Rows from block 9, named by matrix and row number. Each number is 200 + 30 x the weight over its row's rms, rounded and kept within 0 to 999. All counts start at 0. After the name is the row's rms in percent of the matrix's.
# fc2: second MLP down (model.blocks.9.mlp.fc2.weight, 256x512), inputs 0-255
fc2.150,098,223,200,217,178,263,200,213,160,172,204,186,171,187,198,186,219,220,196,192,172,236,201,260,234,246,212,199,225,189,178,197,200,232,197,143,179,183,170,316,202,152,218,232,208,225,209,149,188,237,192,193,175,204,234,231,185,225,182,207,207,149,214,140,205,143,220,215,175,197,171,204,235,168,182,222,220,222,209,122,226,221,208,223,182,192,231,168,216,219,186,185,166,127,163,190,226,229,208,176,224,242,234,253,167,204,180,182,188,207,240,231,255,168,210,249,238,223,151,194,201,199,162,208,205,226,193,138,169,216,182,185,203,221,189,194,190,200,212,196,193,157,174,210,257,147,189,156,141,154,165,229,197,147,227,225,182,192,173,179,207,202,224,202,228,156,173,184,140,191,144,144,173,182,175,195,200,175,252,222,196,179,178,154,168,197,262,172,233,167,207,185,208,224,187,224,174,187,236,171,227,232,162,207,161,165,176,218,210,198,204,183,220,197,196,205,188,225,212,244,159,143,198,176,235,188,179,208,171,162,190,203,226,225,205,195,216,168,178,198,226,184,205,205,235,194,213,172,246,192,216,203,182,231,236,177,219
fc2.151,096,254,211,147,286,245,158,231,190,180,218,218,165,146,189,205,254,245,191,240,200,202,241,185,238,196,235,219,238,162,222,177,221,204,202,195,237,251,199,184,256,142,209,177,175,215,232,170,236,198,161,172,190,217,146,162,151,180,218,191,277,186,184,135,182,213,189,252,190,193,223,215,183,175,187,176,194,214,180,162,181,225,226,241,216,237,202,194,176,150,213,223,171,238,168,192,149,236,171,217,238,221,165,186,200,232,174,242,207,150,243,231,174,287,210,212,184,210,181,247,189,204,187,221,172,184,220,179,250,196,162,207,189,243,210,202,153,210,214,184,189,190,156,179,152,209,172,180,239,197,199,183,153,199,181,194,227,206,226,195,220,215,223,162,212,229,271,195,219,215,194,203,190,215,195,192,197,225,214,217,178,229,221,209,221,184,213,202,156,205,243,226,223,279,154,219,176,161,248,216,213,159,192,210,263,117,195,225,177,182,195,175,197,195,223,271,173,238,187,203,171,250,221,179,230,158,226,174,185,194,203,218,190,241,188,178,197,214,185,174,224,215,154,235,217,179,240,179,218,188,162,167,235,159,232,242,205
fc2.152,098,179,200,163,183,192,242,224,212,206,198,223,164,189,162,177,196,217,174,207,171,205,213,175,177,181,176,214,191,155,235,199,261,191,255,203,241,195,185,229,201,143,196,209,170,189,215,169,155,227,205,176,199,176,263,269,227,251,220,198,174,207,190,192,190,200,218,204,186,146,213,176,223,214,178,219,228,195,203,223,186,184,179,262,163,149,232,201,199,191,110,194,207,209,177,218,206,140,199,186,248,219,204,257,164,191,200,160,168,213,198,177,214,205,164,173,184,195,227,185,208,224,203,160,178,239,212,148,203,222,247,208,187,187,224,173,216,156,205,214,197,164,201,200,217,248,169,225,198,234,247,211,215,206,163,167,215,183,223,149,228,171,184,191,173,221,216,173,200,216,170,221,192,149,180,259,218,227,194,236,232,208,168,201,142,221,253,254,233,213,135,201,221,144,209,214,235,235,203,224,170,238,211,206,194,188,135,222,176,214,219,204,154,213,150,178,192,186,236,181,235,232,223,196,136,185,166,206,188,188,252,242,235,203,225,205,252,184,233,199,215,227,199,216,197,167,212,189,190,198,208,191,166,202,235,161,182
fc2.153,104,198,181,246,221,208,149,189,164,205,208,155,229,210,199,243,209,218,205,218,177,245,266,159,168,209,246,162,131,226,201,202,188,191,211,135,190,156,253,226,220,209,225,172,156,187,209,206,215,206,157,173,190,222,159,180,207,223,248,225,178,201,206,204,161,182,214,271,215,203,228,212,208,207,198,212,164,215,215,253,207,201,191,156,188,204,173,252,187,208,202,206,242,185,158,211,179,187,156,202,201,217,167,227,163,219,210,228,247,187,216,209,165,168,194,243,206,183,205,228,204,213,165,230,166,180,232,193,216,244,223,215,175,236,201,210,201,176,189,173,196,169,169,188,219,241,189,232,185,252,184,173,182,194,197,197,230,185,137,175,208,228,232,225,209,184,219,149,175,163,173,209,205,226,141,132,242,205,203,261,217,171,163,209,178,202,183,202,225,238,169,215,167,172,188,144,184,221,176,237,229,206,225,150,205,223,195,252,184,271,178,216,197,234,198,212,212,137,184,195,191,151,163,210,240,154,162,183,176,201,189,197,194,199,265,150,234,251,187,195,158,235,190,200,226,158,251,188,146,168,193,212,221,228,180,201,205
fc2.154,102,195,161,153,220,222,231,245,230,170,195,276,168,115,177,202,172,210,175,178,207,170,203,261,211,214,236,215,215,175,230,201,180,156,166,239,205,207,224,201,190,228,194,210,227,208,224,125,162,200,256,173,221,226,207,175,199,211,226,187,176,225,188,238,199,223,234,166,170,154,165,189,147,242,175,203,179,169,150,199,169,249,201,256,177,167,218,180,164,210,211,164,141,179,232,208,160,173,221,190,205,241,174,210,216,157,177,182,140,161,161,198,216,245,191,187,218,267,191,184,209,192,179,189,160,186,259,225,210,215,189,225,234,191,178,239,162,151,190,197,174,252,244,185,212,246,229,187,219,214,296,201,208,199,183,224,177,240,161,180,204,170,185,172,186,130,223,198,189,192,192,204,230,146,180,208,187,167,293,196,154,190,185,138,216,176,210,234,219,212,180,183,222,211,152,195,180,173,233,206,188,141,155,227,202,222,173,177,155,174,173,255,201,170,262,223,229,134,231,167,192,234,237,124,202,177,159,184,247,242,207,206,183,180,187,175,226,191,230,205,152,238,197,161,216,188,225,180,206,232,148,219,165,196,212,186,181
fc2.155,104,214,190,165,185,221,205,164,221,207,183,188,211,212,141,198,168,194,208,186,210,181,202,168,167,191,223,195,177,213,163,167,234,238,222,226,233,238,206,202,229,245,194,214,179,212,151,149,194,182,196,189,187,144,187,214,127,170,191,173,214,177,135,221,163,203,172,233,268,209,205,163,181,219,232,131,187,216,166,193,284,198,195,189,204,212,257,190,217,208,191,183,148,112,181,159,212,181,229,145,193,259,215,202,250,183,209,185,155,199,186,190,184,182,191,167,198,202,201,174,204,195,192,186,175,173,232,237,155,195,203,192,205,209,170,185,177,174,176,210,144,164,195,182,224,206,205,181,192,185,145,204,220,233,205,198,180,192,179,198,244,168,151,254,152,172,225,237,181,176,189,201,164,257,200,203,193,175,166,211,182,212,153,202,183,244,240,142,242,145,163,204,186,213,166,162,156,160,181,194,154,205,181,245,166,170,191,219,239,214,256,143,189,209,248,229,216,204,111,154,216,266,242,216,215,172,218,198,194,216,186,174,141,185,238,201,225,187,207,189,187,198,224,169,178,194,199,183,239,197,190,218,205,244,162,159,183
fc2.156,102,229,229,244,232,225,204,194,177,210,162,188,195,188,238,189,200,193,229,182,201,252,217,277,161,211,164,199,163,180,192,198,217,202,218,244,184,203,216,223,220,224,174,187,190,186,203,219,215,173,236,152,217,172,190,197,217,219,209,232,193,248,236,215,198,253,180,192,198,183,219,223,185,187,270,211,233,193,228,219,120,185,207,184,224,212,192,195,224,258,179,208,213,149,213,216,193,248,229,151,180,172,231,171,246,201,190,248,273,221,200,176,256,239,216,214,264,201,242,176,169,214,206,204,212,178,276,199,155,169,165,217,210,229,249,202,185,209,147,186,233,206,233,182,167,172,158,217,259,209,249,179,269,296,215,234,206,299,168,197,228,183,220,204,140,231,181,194,208,219,229,241,152,200,218,192,194,128,257,212,233,179,164,235,253,182,249,243,199,207,182,180,211,231,219,209,169,217,243,257,159,263,209,237,188,163,260,207,194,231,183,237,213,165,225,185,221,215,249,176,210,186,198,222,227,182,184,213,185,183,215,210,228,192,235,198,193,257,215,193,194,185,219,170,250,212,209,192,235,196,208,218,210,227,227,252,218
fc2.157,097,170,196,226,209,198,182,210,187,252,221,158,185,209,258,240,244,185,181,245,262,243,248,221,240,146,174,200,210,206,188,179,177,228,203,166,244,181,204,200,172,213,253,238,166,190,229,233,189,225,232,203,206,131,194,217,226,145,238,183,218,217,162,221,209,221,194,188,234,255,202,201,143,258,221,199,211,179,182,179,161,252,146,228,218,270,223,192,216,213,201,162,190,226,183,209,200,211,222,210,119,159,225,244,147,212,190,265,196,205,228,202,170,186,226,166,134,201,194,186,183,197,193,218,198,216,188,176,188,224,211,183,258,163,238,185,138,213,243,227,169,190,197,202,230,198,185,202,182,148,227,168,220,187,172,193,210,213,170,236,153,212,219,217,170,153,215,187,201,201,200,200,211,203,202,176,261,242,200,249,197,220,195,249,189,233,162,160,223,259,222,196,253,204,159,226,227,216,177,162,202,179,171,171,161,221,198,179,194,230,242,196,222,210,197,184,200,199,199,207,154,185,182,171,223,204,150,228,221,179,218,207,209,231,184,213,170,143,213,246,240,198,145,170,196,183,242,262,239,134,243,171,252,187,191,199,242
fc2.158,098,189,218,186,142,187,171,178,199,200,200,216,153,252,254,238,187,213,218,192,214,211,208,156,190,140,233,196,192,227,183,175,152,213,227,180,208,224,199,193,256,192,276,204,155,203,95,242,163,245,206,178,208,160,180,113,175,173,277,163,182,166,203,200,174,209,202,139,231,257,229,178,198,205,147,206,199,172,195,189,200,212,147,208,134,219,151,166,187,198,237,265,205,139,212,250,210,174,260,198,201,204,233,237,127,202,189,238,148,200,225,194,249,213,184,199,175,226,207,240,226,183,168,187,148,227,179,156,199,143,173,237,165,165,155,235,210,189,195,194,198,166,217,146,210,186,149,216,189,232,238,228,205,181,188,254,187,186,213,190,141,233,182,210,206,198,218,252,188,187,201,176,202,199,206,220,162,217,201,192,196,198,161,220,239,135,223,171,204,175,201,237,171,247,170,228,207,162,163,175,204,154,141,219,198,202,209,163,246,218,234,172,167,201,176,171,197,174,205,222,227,196,176,196,212,184,175,259,156,190,179,151,239,208,225,163,278,180,196,223,242,196,183,196,160,208,250,188,215,189,233,226,174,147,202,215,168
fc2.159,101,195,226,185,191,212,189,234,245,204,214,220,221,183,220,211,253,229,213,240,185,188,191,166,229,187,174,235,227,163,191,156,220,258,178,206,164,223,121,164,223,184,238,175,214,188,193,183,202,222,236,209,201,250,229,190,219,261,191,201,165,199,199,207,204,252,199,163,207,256,177,209,196,194,240,204,230,198,230,152,161,154,220,199,242,217,154,172,242,245,202,175,245,250,209,242,215,217,219,202,186,165,212,190,156,195,189,230,185,201,194,237,179,221,239,195,208,197,230,220,147,185,210,172,227,210,238,164,256,212,184,226,241,166,222,157,230,246,211,234,192,243,188,213,182,268,226,176,247,239,185,172,214,187,178,230,234,224,231,173,159,197,141,169,171,203,196,230,251,180,186,209,203,220,181,229,207,241,187,207,214,240,191,196,163,195,242,183,146,215,227,192,220,227,231,142,208,169,229,192,171,191,197,188,216,206,212,188,255,212,233,215,187,171,225,162,165,204,202,172,236,176,220,207,180,259,195,231,182,221,234,182,213,187,187,197,200,215,231,276,231,187,208,206,192,193,218,268,224,231,183,192,175,227,236,213,260
fc2.160,107,229,229,185,163,163,207,241,212,194,233,209,205,214,215,202,238,221,176,224,226,222,284,135,199,235,235,224,180,169,143,203,196,166,204,194,156,199,183,234,195,209,245,168,200,199,222,270,163,177,164,174,193,236,219,189,203,192,234,190,236,205,140,174,174,182,170,201,226,230,159,199,168,161,223,193,198,171,154,224,202,165,194,169,208,178,154,194,176,178,233,221,217,218,269,165,186,216,171,208,159,191,199,179,245,260,255,243,127,241,242,246,196,207,160,169,189,212,166,211,199,214,179,213,193,179,229,207,196,220,181,226,182,236,191,179,169,163,181,134,168,179,125,191,145,187,216,171,199,169,205,204,217,161,220,220,196,227,201,166,150,203,207,188,203,257,225,214,183,200,233,209,201,193,193,200,202,227,250,226,222,267,152,200,258,209,148,186,243,221,204,254,212,227,232,130,168,182,159,240,198,185,238,230,184,215,253,176,236,167,210,191,165,166,236,134,229,139,199,240,191,182,197,178,176,241,220,202,168,198,170,248,213,154,237,171,192,153,222,226,180,217,203,213,182,213,248,225,89,190,224,200,240,176,195,222,191
fc2.161,096,189,194,131,180,223,232,211,191,185,194,215,183,210,216,225,213,179,126,170,177,122,197,190,251,195,182,195,211,191,177,200,184,190,201,225,170,167,178,132,158,222,234,162,209,182,182,211,187,218,219,186,200,207,185,217,171,166,151,207,269,226,256,215,197,238,200,184,228,169,167,226,171,149,212,275,203,222,200,197,182,176,145,170,187,220,237,164,217,189,229,195,217,212,225,170,195,269,182,245,224,200,202,238,168,174,93,188,168,191,212,193,187,212,202,171,228,177,197,196,182,227,185,255,184,215,164,170,236,159,250,137,155,170,222,172,197,203,159,196,187,171,313,192,211,203,159,204,236,188,157,181,184,206,194,182,155,226,135,153,194,163,262,231,214,161,192,202,183,167,223,194,221,238,208,208,172,182,155,243,186,177,200,224,170,218,201,206,235,157,194,145,198,172,262,247,159,196,227,211,239,212,175,205,167,183,197,193,212,165,200,165,206,238,252,190,195,224,190,187,197,188,253,143,176,162,128,194,234,188,197,189,163,182,174,152,221,218,170,173,193,199,204,226,216,189,192,186,233,146,189,150,168,190,168,185,205
fc2.162,100,191,194,198,226,177,228,260,232,155,228,171,185,175,210,202,208,162,185,206,177,160,175,221,188,223,222,221,236,177,218,222,204,199,218,225,226,208,177,219,199,176,251,151,194,197,159,178,205,187,215,176,220,173,225,180,182,188,154,195,197,170,211,246,163,245,135,211,252,203,185,166,215,195,246,222,251,115,222,179,185,155,165,203,215,154,201,203,260,182,188,210,221,250,246,172,276,194,176,258,200,169,218,201,188,203,203,164,200,177,198,180,142,217,178,228,180,186,186,216,230,141,184,208,215,165,166,193,178,191,167,283,157,200,194,168,145,195,152,187,210,219,259,201,138,218,224,167,210,179,189,152,174,176,192,220,159,160,197,206,230,211,224,168,139,175,209,192,217,211,207,258,277,168,179,204,216,193,178,178,184,204,144,187,159,180,254,190,189,236,182,226,215,154,172,243,211,183,195,179,232,134,202,228,188,251,179,204,222,153,139,161,240,196,173,141,200,225,202,196,164,148,213,212,157,210,183,148,192,219,204,157,252,219,153,242,230,181,162,227,218,234,204,205,175,174,183,187,204,150,203,200,170,211,177,192,173
fc2.163,102,178,187,228,207,232,184,234,135,194,212,233,175,218,238,144,238,201,175,172,188,246,239,147,171,190,222,184,259,237,193,222,200,275,225,239,149,193,214,181,254,185,215,204,180,203,277,189,244,154,232,249,210,189,212,219,193,247,229,184,227,206,235,176,231,117,165,195,210,226,247,253,183,176,238,131,233,205,252,161,194,217,216,199,193,219,239,209,186,160,207,252,209,192,203,227,244,186,241,159,220,141,185,222,200,213,234,215,201,231,232,225,176,256,240,267,201,207,222,197,172,165,184,177,214,186,235,248,208,171,193,225,209,204,252,162,214,200,196,253,223,265,171,249,227,246,148,218,224,214,187,228,221,245,207,208,192,201,232,190,202,234,231,188,223,175,168,215,243,174,200,151,236,209,234,241,208,193,194,183,189,198,158,164,244,229,233,168,223,229,194,135,157,223,216,245,217,222,219,204,193,188,195,247,227,208,191,161,268,181,240,236,187,194,164,145,240,255,165,226,209,188,205,165,245,248,216,196,240,174,203,221,217,162,193,183,209,216,195,237,243,267,195,205,244,172,192,190,193,218,213,236,177,175,172,209,162
fc2.164,105,180,188,202,219,186,208,228,235,209,206,193,159,170,179,168,226,135,176,164,274,215,188,251,249,125,218,213,231,187,176,176,158,197,234,230,203,198,166,189,168,180,173,213,206,198,174,200,208,210,179,215,249,165,260,185,160,180,204,200,223,249,263,189,229,170,222,181,151,199,233,225,236,218,211,192,237,152,232,166,200,177,200,181,199,201,200,169,222,164,217,231,201,192,154,160,215,202,217,211,189,247,196,173,200,201,229,253,213,248,246,205,170,187,205,202,209,217,170,217,206,199,220,225,208,251,196,239,148,240,174,223,233,184,187,182,241,205,235,168,220,223,209,193,264,189,211,214,236,207,188,169,182,220,222,263,217,192,227,230,238,200,211,152,207,226,278,189,238,227,165,211,197,224,208,201,224,202,175,231,171,172,254,94,216,237,228,167,239,137,251,224,203,215,232,243,203,169,246,199,213,230,185,163,234,166,214,247,190,201,182,222,194,208,213,226,246,198,268,206,219,170,232,247,197,204,229,231,168,251,162,218,226,187,215,230,232,226,211,264,224,184,243,192,165,205,219,257,222,194,227,192,205,213,242,205,251
fc2.165,097,202,190,161,217,202,235,235,212,233,207,187,193,193,210,159,225,207,196,160,121,193,228,173,220,218,219,180,258,170,250,236,257,305,238,143,187,195,169,186,159,195,151,170,213,165,222,183,226,195,185,152,187,216,207,198,206,245,147,189,249,187,205,181,212,203,128,206,226,230,195,198,176,157,219,180,183,193,219,182,227,189,235,243,212,199,197,164,237,213,162,137,196,176,199,223,213,206,177,205,194,199,180,223,194,199,137,144,200,190,204,227,165,194,173,245,190,189,201,129,189,211,180,214,169,209,227,218,216,183,202,194,208,208,178,158,208,231,183,220,173,219,167,159,143,158,198,185,231,190,201,263,227,254,204,237,196,209,124,187,245,198,209,142,180,160,181,230,204,176,219,202,149,224,159,205,224,243,193,219,184,192,178,154,185,218,187,213,181,203,180,175,205,171,189,214,172,174,232,256,212,185,209,229,187,153,178,195,211,179,231,212,171,223,189,185,198,202,193,172,160,189,204,137,133,208,223,226,235,218,183,186,168,193,200,145,184,173,211,175,155,196,214,231,188,197,225,152,167,197,232,185,184,218,203,214,213
fc2.166,102,182,199,173,238,228,225,230,257,219,212,191,259,164,156,204,203,182,242,105,222,173,226,213,222,221,234,208,164,249,170,237,151,176,219,207,236,243,199,184,218,211,165,195,215,187,158,177,165,180,179,160,199,201,222,185,207,168,199,192,217,168,202,209,201,223,190,177,162,266,215,230,193,211,199,221,175,195,191,165,214,189,205,121,221,241,190,160,197,175,161,142,175,182,171,176,157,228,181,195,137,201,197,194,173,237,158,208,210,197,195,154,223,181,183,190,187,168,223,244,182,185,224,204,189,234,192,227,209,216,236,166,213,209,219,184,203,233,186,166,116,200,157,245,242,226,215,188,224,236,266,188,242,191,197,250,222,204,214,239,189,198,244,224,208,198,240,182,203,222,123,201,208,184,143,246,215,176,267,189,228,215,233,186,165,229,191,185,212,184,169,230,215,221,255,239,165,171,252,192,175,215,235,171,187,201,195,221,195,174,226,205,157,209,222,201,204,169,233,144,205,199,224,154,164,202,169,239,175,248,218,173,234,242,158,241,230,217,216,201,218,203,231,183,175,187,249,187,197,241,200,229,161,205,194,235,190
fc2.167,097,182,163,221,178,179,194,176,173,172,203,229,234,219,192,134,200,156,183,187,185,169,192,204,167,200,174,203,216,201,198,218,201,213,222,136,191,199,156,215,140,218,197,140,181,184,156,221,207,130,226,173,178,228,235,210,226,142,212,208,198,216,215,166,214,190,212,206,197,188,179,183,202,165,236,212,196,170,190,211,179,190,195,140,208,177,186,199,209,149,143,222,247,184,191,193,264,187,202,244,201,182,189,211,196,219,157,166,188,137,177,174,205,288,234,202,242,175,206,179,190,190,128,210,201,189,185,233,211,193,202,192,191,225,197,215,209,200,228,261,190,169,192,209,189,175,243,187,243,141,223,205,123,209,198,175,194,214,173,181,177,272,180,206,195,143,220,199,232,218,189,191,152,191,193,184,191,164,165,201,278,203,151,204,168,130,176,197,168,184,184,166,185,161,208,215,191,164,212,152,240,185,216,207,180,161,224,185,152,186,161,181,122,202,171,196,160,225,132,218,184,170,209,178,220,224,208,201,157,210,180,213,186,188,143,226,163,195,184,226,211,191,213,200,175,173,184,177,236,198,227,213,166,125,219,173,125
fc2.168,099,214,177,201,210,167,177,199,214,191,215,209,176,147,178,109,182,165,185,179,217,235,219,201,269,170,183,163,202,161,163,186,186,239,229,207,222,198,167,223,186,231,193,238,191,179,200,203,224,181,185,223,207,144,204,256,240,165,184,195,214,213,173,203,227,191,233,228,206,203,214,181,262,197,204,222,216,196,220,203,221,155,201,192,203,206,228,187,212,177,197,237,209,228,197,186,196,166,270,212,264,208,191,286,181,245,191,187,196,209,247,194,206,180,188,191,223,228,155,228,191,193,236,167,157,204,253,252,152,272,192,223,222,149,183,170,168,190,191,147,169,195,202,209,236,183,171,189,189,198,245,235,205,169,206,170,245,142,174,220,230,171,152,194,212,220,209,209,260,254,167,160,176,209,182,241,248,202,217,185,222,201,169,168,185,180,178,164,225,199,191,250,142,167,186,239,264,174,189,236,193,191,198,190,200,224,198,148,223,178,202,235,220,182,121,250,241,180,153,182,165,232,223,223,194,171,149,205,194,216,243,197,223,164,178,208,188,191,221,239,182,195,173,226,167,172,196,224,179,264,212,217,183,207,144,216,217
fc2.169,091,219,201,164,189,165,259,226,208,182,192,234,214,159,169,219,144,210,196,208,213,162,182,200,188,178,188,215,196,245,195,148,254,217,219,227,183,234,199,169,250,195,179,213,178,191,171,213,161,214,250,188,235,168,212,208,212,209,184,262,191,213,255,173,145,161,191,205,224,199,219,228,189,232,259,194,238,179,169,167,166,166,196,217,203,195,197,148,219,216,154,182,184,184,199,178,142,211,184,272,213,198,230,145,204,221,156,175,215,243,195,217,246,293,182,248,213,198,252,200,164,143,158,187,201,175,200,217,238,288,257,221,176,225,174,232,225,169,192,274,246,232,153,211,218,250,209,214,193,196,219,173,166,176,187,207,202,221,221,216,254,213,202,178,234,164,216,217,198,233,179,193,183,210,218,173,195,230,254,227,189,196,204,173,263,214,238,267,226,155,272,212,216,197,169,221,148,188,215,176,186,201,211,192,177,158,253,208,207,258,194,182,182,188,206,181,224,198,164,143,259,231,241,194,236,257,217,197,202,214,254,210,160,177,133,222,197,235,167,207,231,191,210,189,190,208,226,190,163,218,224,223,216,193,208,209,163
fc2.170,097,194,238,144,229,221,256,169,208,202,112,170,147,237,154,131,234,171,227,176,206,234,187,208,187,147,218,191,232,232,194,181,259,172,273,228,228,184,176,185,194,158,226,213,189,192,224,205,184,215,142,226,205,218,248,205,193,203,204,201,272,178,187,183,226,228,129,200,176,220,193,186,205,133,236,231,219,198,209,189,226,199,251,224,180,189,218,154,144,178,239,264,199,169,177,210,230,209,179,197,196,227,169,173,228,157,199,170,208,203,223,195,247,181,177,228,178,181,231,213,184,183,221,223,192,193,222,200,206,212,241,194,169,181,176,218,228,181,218,191,235,291,215,224,184,206,200,243,149,237,213,177,212,146,243,226,167,150,148,175,163,153,219,174,205,214,184,199,149,170,241,149,147,178,193,211,191,179,221,170,244,206,206,198,209,154,191,216,183,162,187,196,221,177,242,205,203,221,190,198,185,201,213,151,225,166,141,202,231,186,233,180,160,161,161,196,189,222,235,205,186,219,176,163,185,200,186,231,194,247,208,222,221,218,182,159,213,233,191,248,224,212,192,185,171,198,200,226,162,137,203,174,196,156,151,190,219
fc2.171,100,160,164,216,167,227,260,224,223,202,227,202,200,245,163,198,216,193,175,256,210,217,187,175,199,183,180,213,189,225,254,158,175,169,176,196,218,225,193,205,185,137,235,226,198,219,208,161,203,191,228,170,167,228,205,179,183,215,177,201,222,182,156,212,181,182,180,217,193,175,159,209,147,183,242,215,228,184,166,223,175,194,230,187,155,217,263,161,175,155,236,176,225,171,178,220,204,190,170,210,193,156,262,194,178,238,160,196,220,222,245,173,236,168,237,189,122,193,205,207,203,174,209,208,178,175,193,243,222,232,252,189,213,209,164,205,209,227,190,246,185,155,194,208,225,176,225,200,183,219,154,190,161,247,183,211,248,186,150,181,188,188,233,202,189,201,145,162,228,185,216,226,266,200,215,215,219,166,164,187,161,143,239,176,197,214,224,211,192,178,177,185,208,203,229,213,102,207,179,212,234,203,231,219,231,209,136,178,184,243,229,195,218,187,230,197,182,231,201,221,185,170,188,139,190,246,177,196,222,227,238,227,180,242,189,175,225,196,224,194,150,248,195,207,167,256,208,173,211,224,163,175,161,245,202,195,157
fc2.172,100,168,191,169,186,217,204,163,185,233,166,209,239,206,155,192,241,241,176,249,229,226,202,183,198,207,221,177,182,255,181,184,170,215,156,218,184,238,171,184,207,189,189,226,165,212,250,204,220,200,201,169,239,216,179,224,249,179,251,205,172,222,245,167,166,249,196,215,236,162,222,238,254,209,165,165,218,203,235,197,153,195,219,227,248,238,235,180,205,203,193,216,168,212,252,110,202,169,277,215,99,173,225,207,270,141,234,203,221,213,188,215,220,193,179,246,149,192,217,164,272,211,223,173,195,145,214,184,256,213,195,225,175,200,227,202,181,197,204,198,165,201,199,227,211,147,177,193,225,202,183,196,153,200,206,207,206,207,148,223,191,154,214,242,178,192,221,185,181,181,237,269,204,227,146,209,212,148,155,170,178,194,146,213,182,174,213,224,225,203,256,184,172,183,174,220,210,182,189,206,213,203,162,122,213,197,241,174,207,187,211,198,167,200,196,213,206,216,215,154,183,163,280,186,207,219,228,169,179,195,183,196,212,201,249,219,166,178,209,195,166,151,213,149,148,189,199,201,239,186,161,239,196,235,137,205,250
fc2.173,103,263,180,204,244,205,190,179,219,188,170,191,195,178,222,190,228,170,221,212,245,187,207,187,154,238,222,249,173,222,141,165,220,219,145,257,186,236,199,157,217,278,163,121,212,177,206,214,228,202,153,209,206,178,211,217,206,207,198,182,223,237,202,229,186,139,259,192,239,154,202,160,216,190,172,189,176,246,168,221,212,229,200,232,214,190,209,163,169,229,213,233,228,197,163,188,200,189,210,180,250,204,153,194,291,225,252,170,193,179,153,178,168,209,188,207,201,204,179,153,162,184,171,236,181,192,243,204,216,209,152,193,181,194,173,284,200,227,174,195,201,236,147,183,194,229,201,152,175,222,202,249,204,180,202,175,160,196,202,215,245,217,175,210,186,211,208,218,209,239,165,209,164,157,203,211,167,193,206,136,257,243,127,247,197,244,242,228,180,131,232,217,184,221,201,198,191,223,144,201,159,177,196,215,169,261,222,242,217,168,156,190,203,204,171,213,184,198,163,172,179,256,196,166,186,275,189,178,194,207,221,225,203,169,183,223,216,189,255,254,165,188,217,195,217,189,212,254,125,198,220,203,209,173,212,213,127
fc2.174,096,227,132,178,204,222,179,162,223,209,211,264,198,172,193,241,154,172,187,196,202,228,189,215,207,228,181,251,169,190,258,171,191,201,198,208,216,223,217,207,221,185,183,223,211,249,171,214,168,204,222,165,236,173,180,185,240,219,152,163,214,161,233,168,167,247,180,210,189,148,227,206,210,211,206,190,220,192,197,156,205,160,216,150,127,197,181,164,176,204,167,214,216,229,175,238,241,213,198,197,226,171,236,207,244,214,188,225,197,191,197,223,230,174,197,203,177,209,157,219,215,175,153,174,249,229,165,233,225,234,258,231,209,167,205,200,156,159,157,205,257,265,195,184,218,228,197,228,224,165,158,201,225,188,224,211,223,175,211,207,216,178,188,224,159,196,194,177,156,163,179,206,188,177,166,151,203,116,232,160,213,216,212,167,220,226,237,191,207,218,182,184,214,135,202,196,135,181,176,234,161,214,166,138,121,153,162,191,154,169,199,175,235,156,223,223,247,183,253,219,189,183,202,179,199,192,189,135,261,187,226,234,214,220,166,199,211,158,223,212,179,218,206,208,218,204,196,174,189,203,156,165,177,253,212,182,174
fc2.175,099,252,190,194,230,242,219,137,214,159,201,185,179,201,177,184,202,209,216,236,198,206,165,252,227,200,196,209,196,222,212,264,150,185,178,172,192,208,114,217,199,201,188,207,224,219,249,133,203,218,233,247,186,197,205,181,176,201,173,159,186,204,202,197,207,186,198,175,238,106,200,242,217,178,167,188,228,256,219,232,198,165,179,185,171,191,174,168,161,209,234,191,216,165,224,190,192,177,176,195,283,201,206,208,247,201,215,168,241,235,194,220,176,231,213,214,225,191,249,170,274,165,180,203,179,165,177,200,202,264,152,154,214,198,207,209,188,247,203,154,194,180,157,203,197,203,202,204,169,172,240,242,230,184,214,179,227,198,208,181,177,204,156,250,204,173,205,159,174,181,163,223,228,199,144,186,205,238,153,164,215,231,217,208,178,217,177,197,174,202,170,189,156,190,231,203,216,212,158,216,216,175,161,158,171,229,165,156,228,209,213,208,213,194,196,219,144,187,152,211,210,233,213,190,204,196,162,179,139,170,217,217,170,198,147,200,237,212,183,198,179,170,161,191,190,217,181,198,218,176,173,182,227,171,130,165,173
fc2.176,101,195,181,232,259,218,174,118,185,197,174,196,185,216,195,134,162,159,230,158,230,214,132,250,204,249,179,204,149,203,208,235,172,200,189,202,172,198,213,195,206,259,213,241,175,183,199,243,205,176,144,176,210,176,193,247,225,184,193,157,206,163,183,210,168,245,210,259,244,230,209,200,172,174,218,198,214,163,131,233,204,183,126,268,158,186,195,186,157,219,164,216,200,211,215,217,233,233,210,220,199,225,172,255,179,227,152,198,155,199,216,194,205,194,230,239,231,218,171,213,174,194,197,236,188,189,199,172,190,170,223,216,133,183,130,141,189,203,168,268,152,235,188,190,220,204,180,193,218,182,112,217,185,174,242,156,208,171,190,241,239,172,167,228,209,201,197,176,193,248,201,221,196,231,188,135,177,197,187,205,168,181,249,142,202,226,190,208,219,221,200,161,239,196,200,240,209,184,142,200,160,166,174,198,197,188,162,162,227,203,220,224,182,168,169,216,197,161,182,198,200,197,159,225,200,190,189,167,211,148,154,208,227,224,194,216,190,155,204,176,113,227,184,227,162,165,242,212,220,239,291,174,188,157,190,244,234
fc2.177,101,167,151,211,230,194,197,196,158,242,183,179,187,211,193,173,224,184,183,228,171,237,224,160,169,202,254,197,178,214,197,234,197,156,236,196,137,172,184,211,235,114,176,214,179,207,164,217,205,170,201,209,174,217,146,235,166,175,190,270,174,190,134,230,199,284,199,204,212,187,226,220,236,185,177,172,174,190,217,159,179,164,187,232,211,152,160,197,221,173,183,214,166,215,164,218,208,220,243,241,210,219,158,209,209,210,209,205,164,186,190,209,215,189,209,156,200,171,218,202,211,185,192,192,187,208,277,189,223,170,234,227,217,209,206,220,170,182,156,194,177,180,202,214,233,241,183,192,240,183,195,161,196,241,233,179,174,223,173,228,212,194,193,167,195,208,129,151,201,165,264,201,264,131,208,171,193,206,171,203,192,183,129,224,206,222,203,171,218,157,193,232,148,156,192,209,165,218,203,193,198,220,238,212,212,197,215,193,187,187,201,176,215,227,205,204,211,139,221,184,173,215,185,210,225,158,176,165,214,184,163,210,236,238,212,179,258,179,211,179,208,216,209,131,233,190,173,223,209,236,172,177,180,181,179,176,182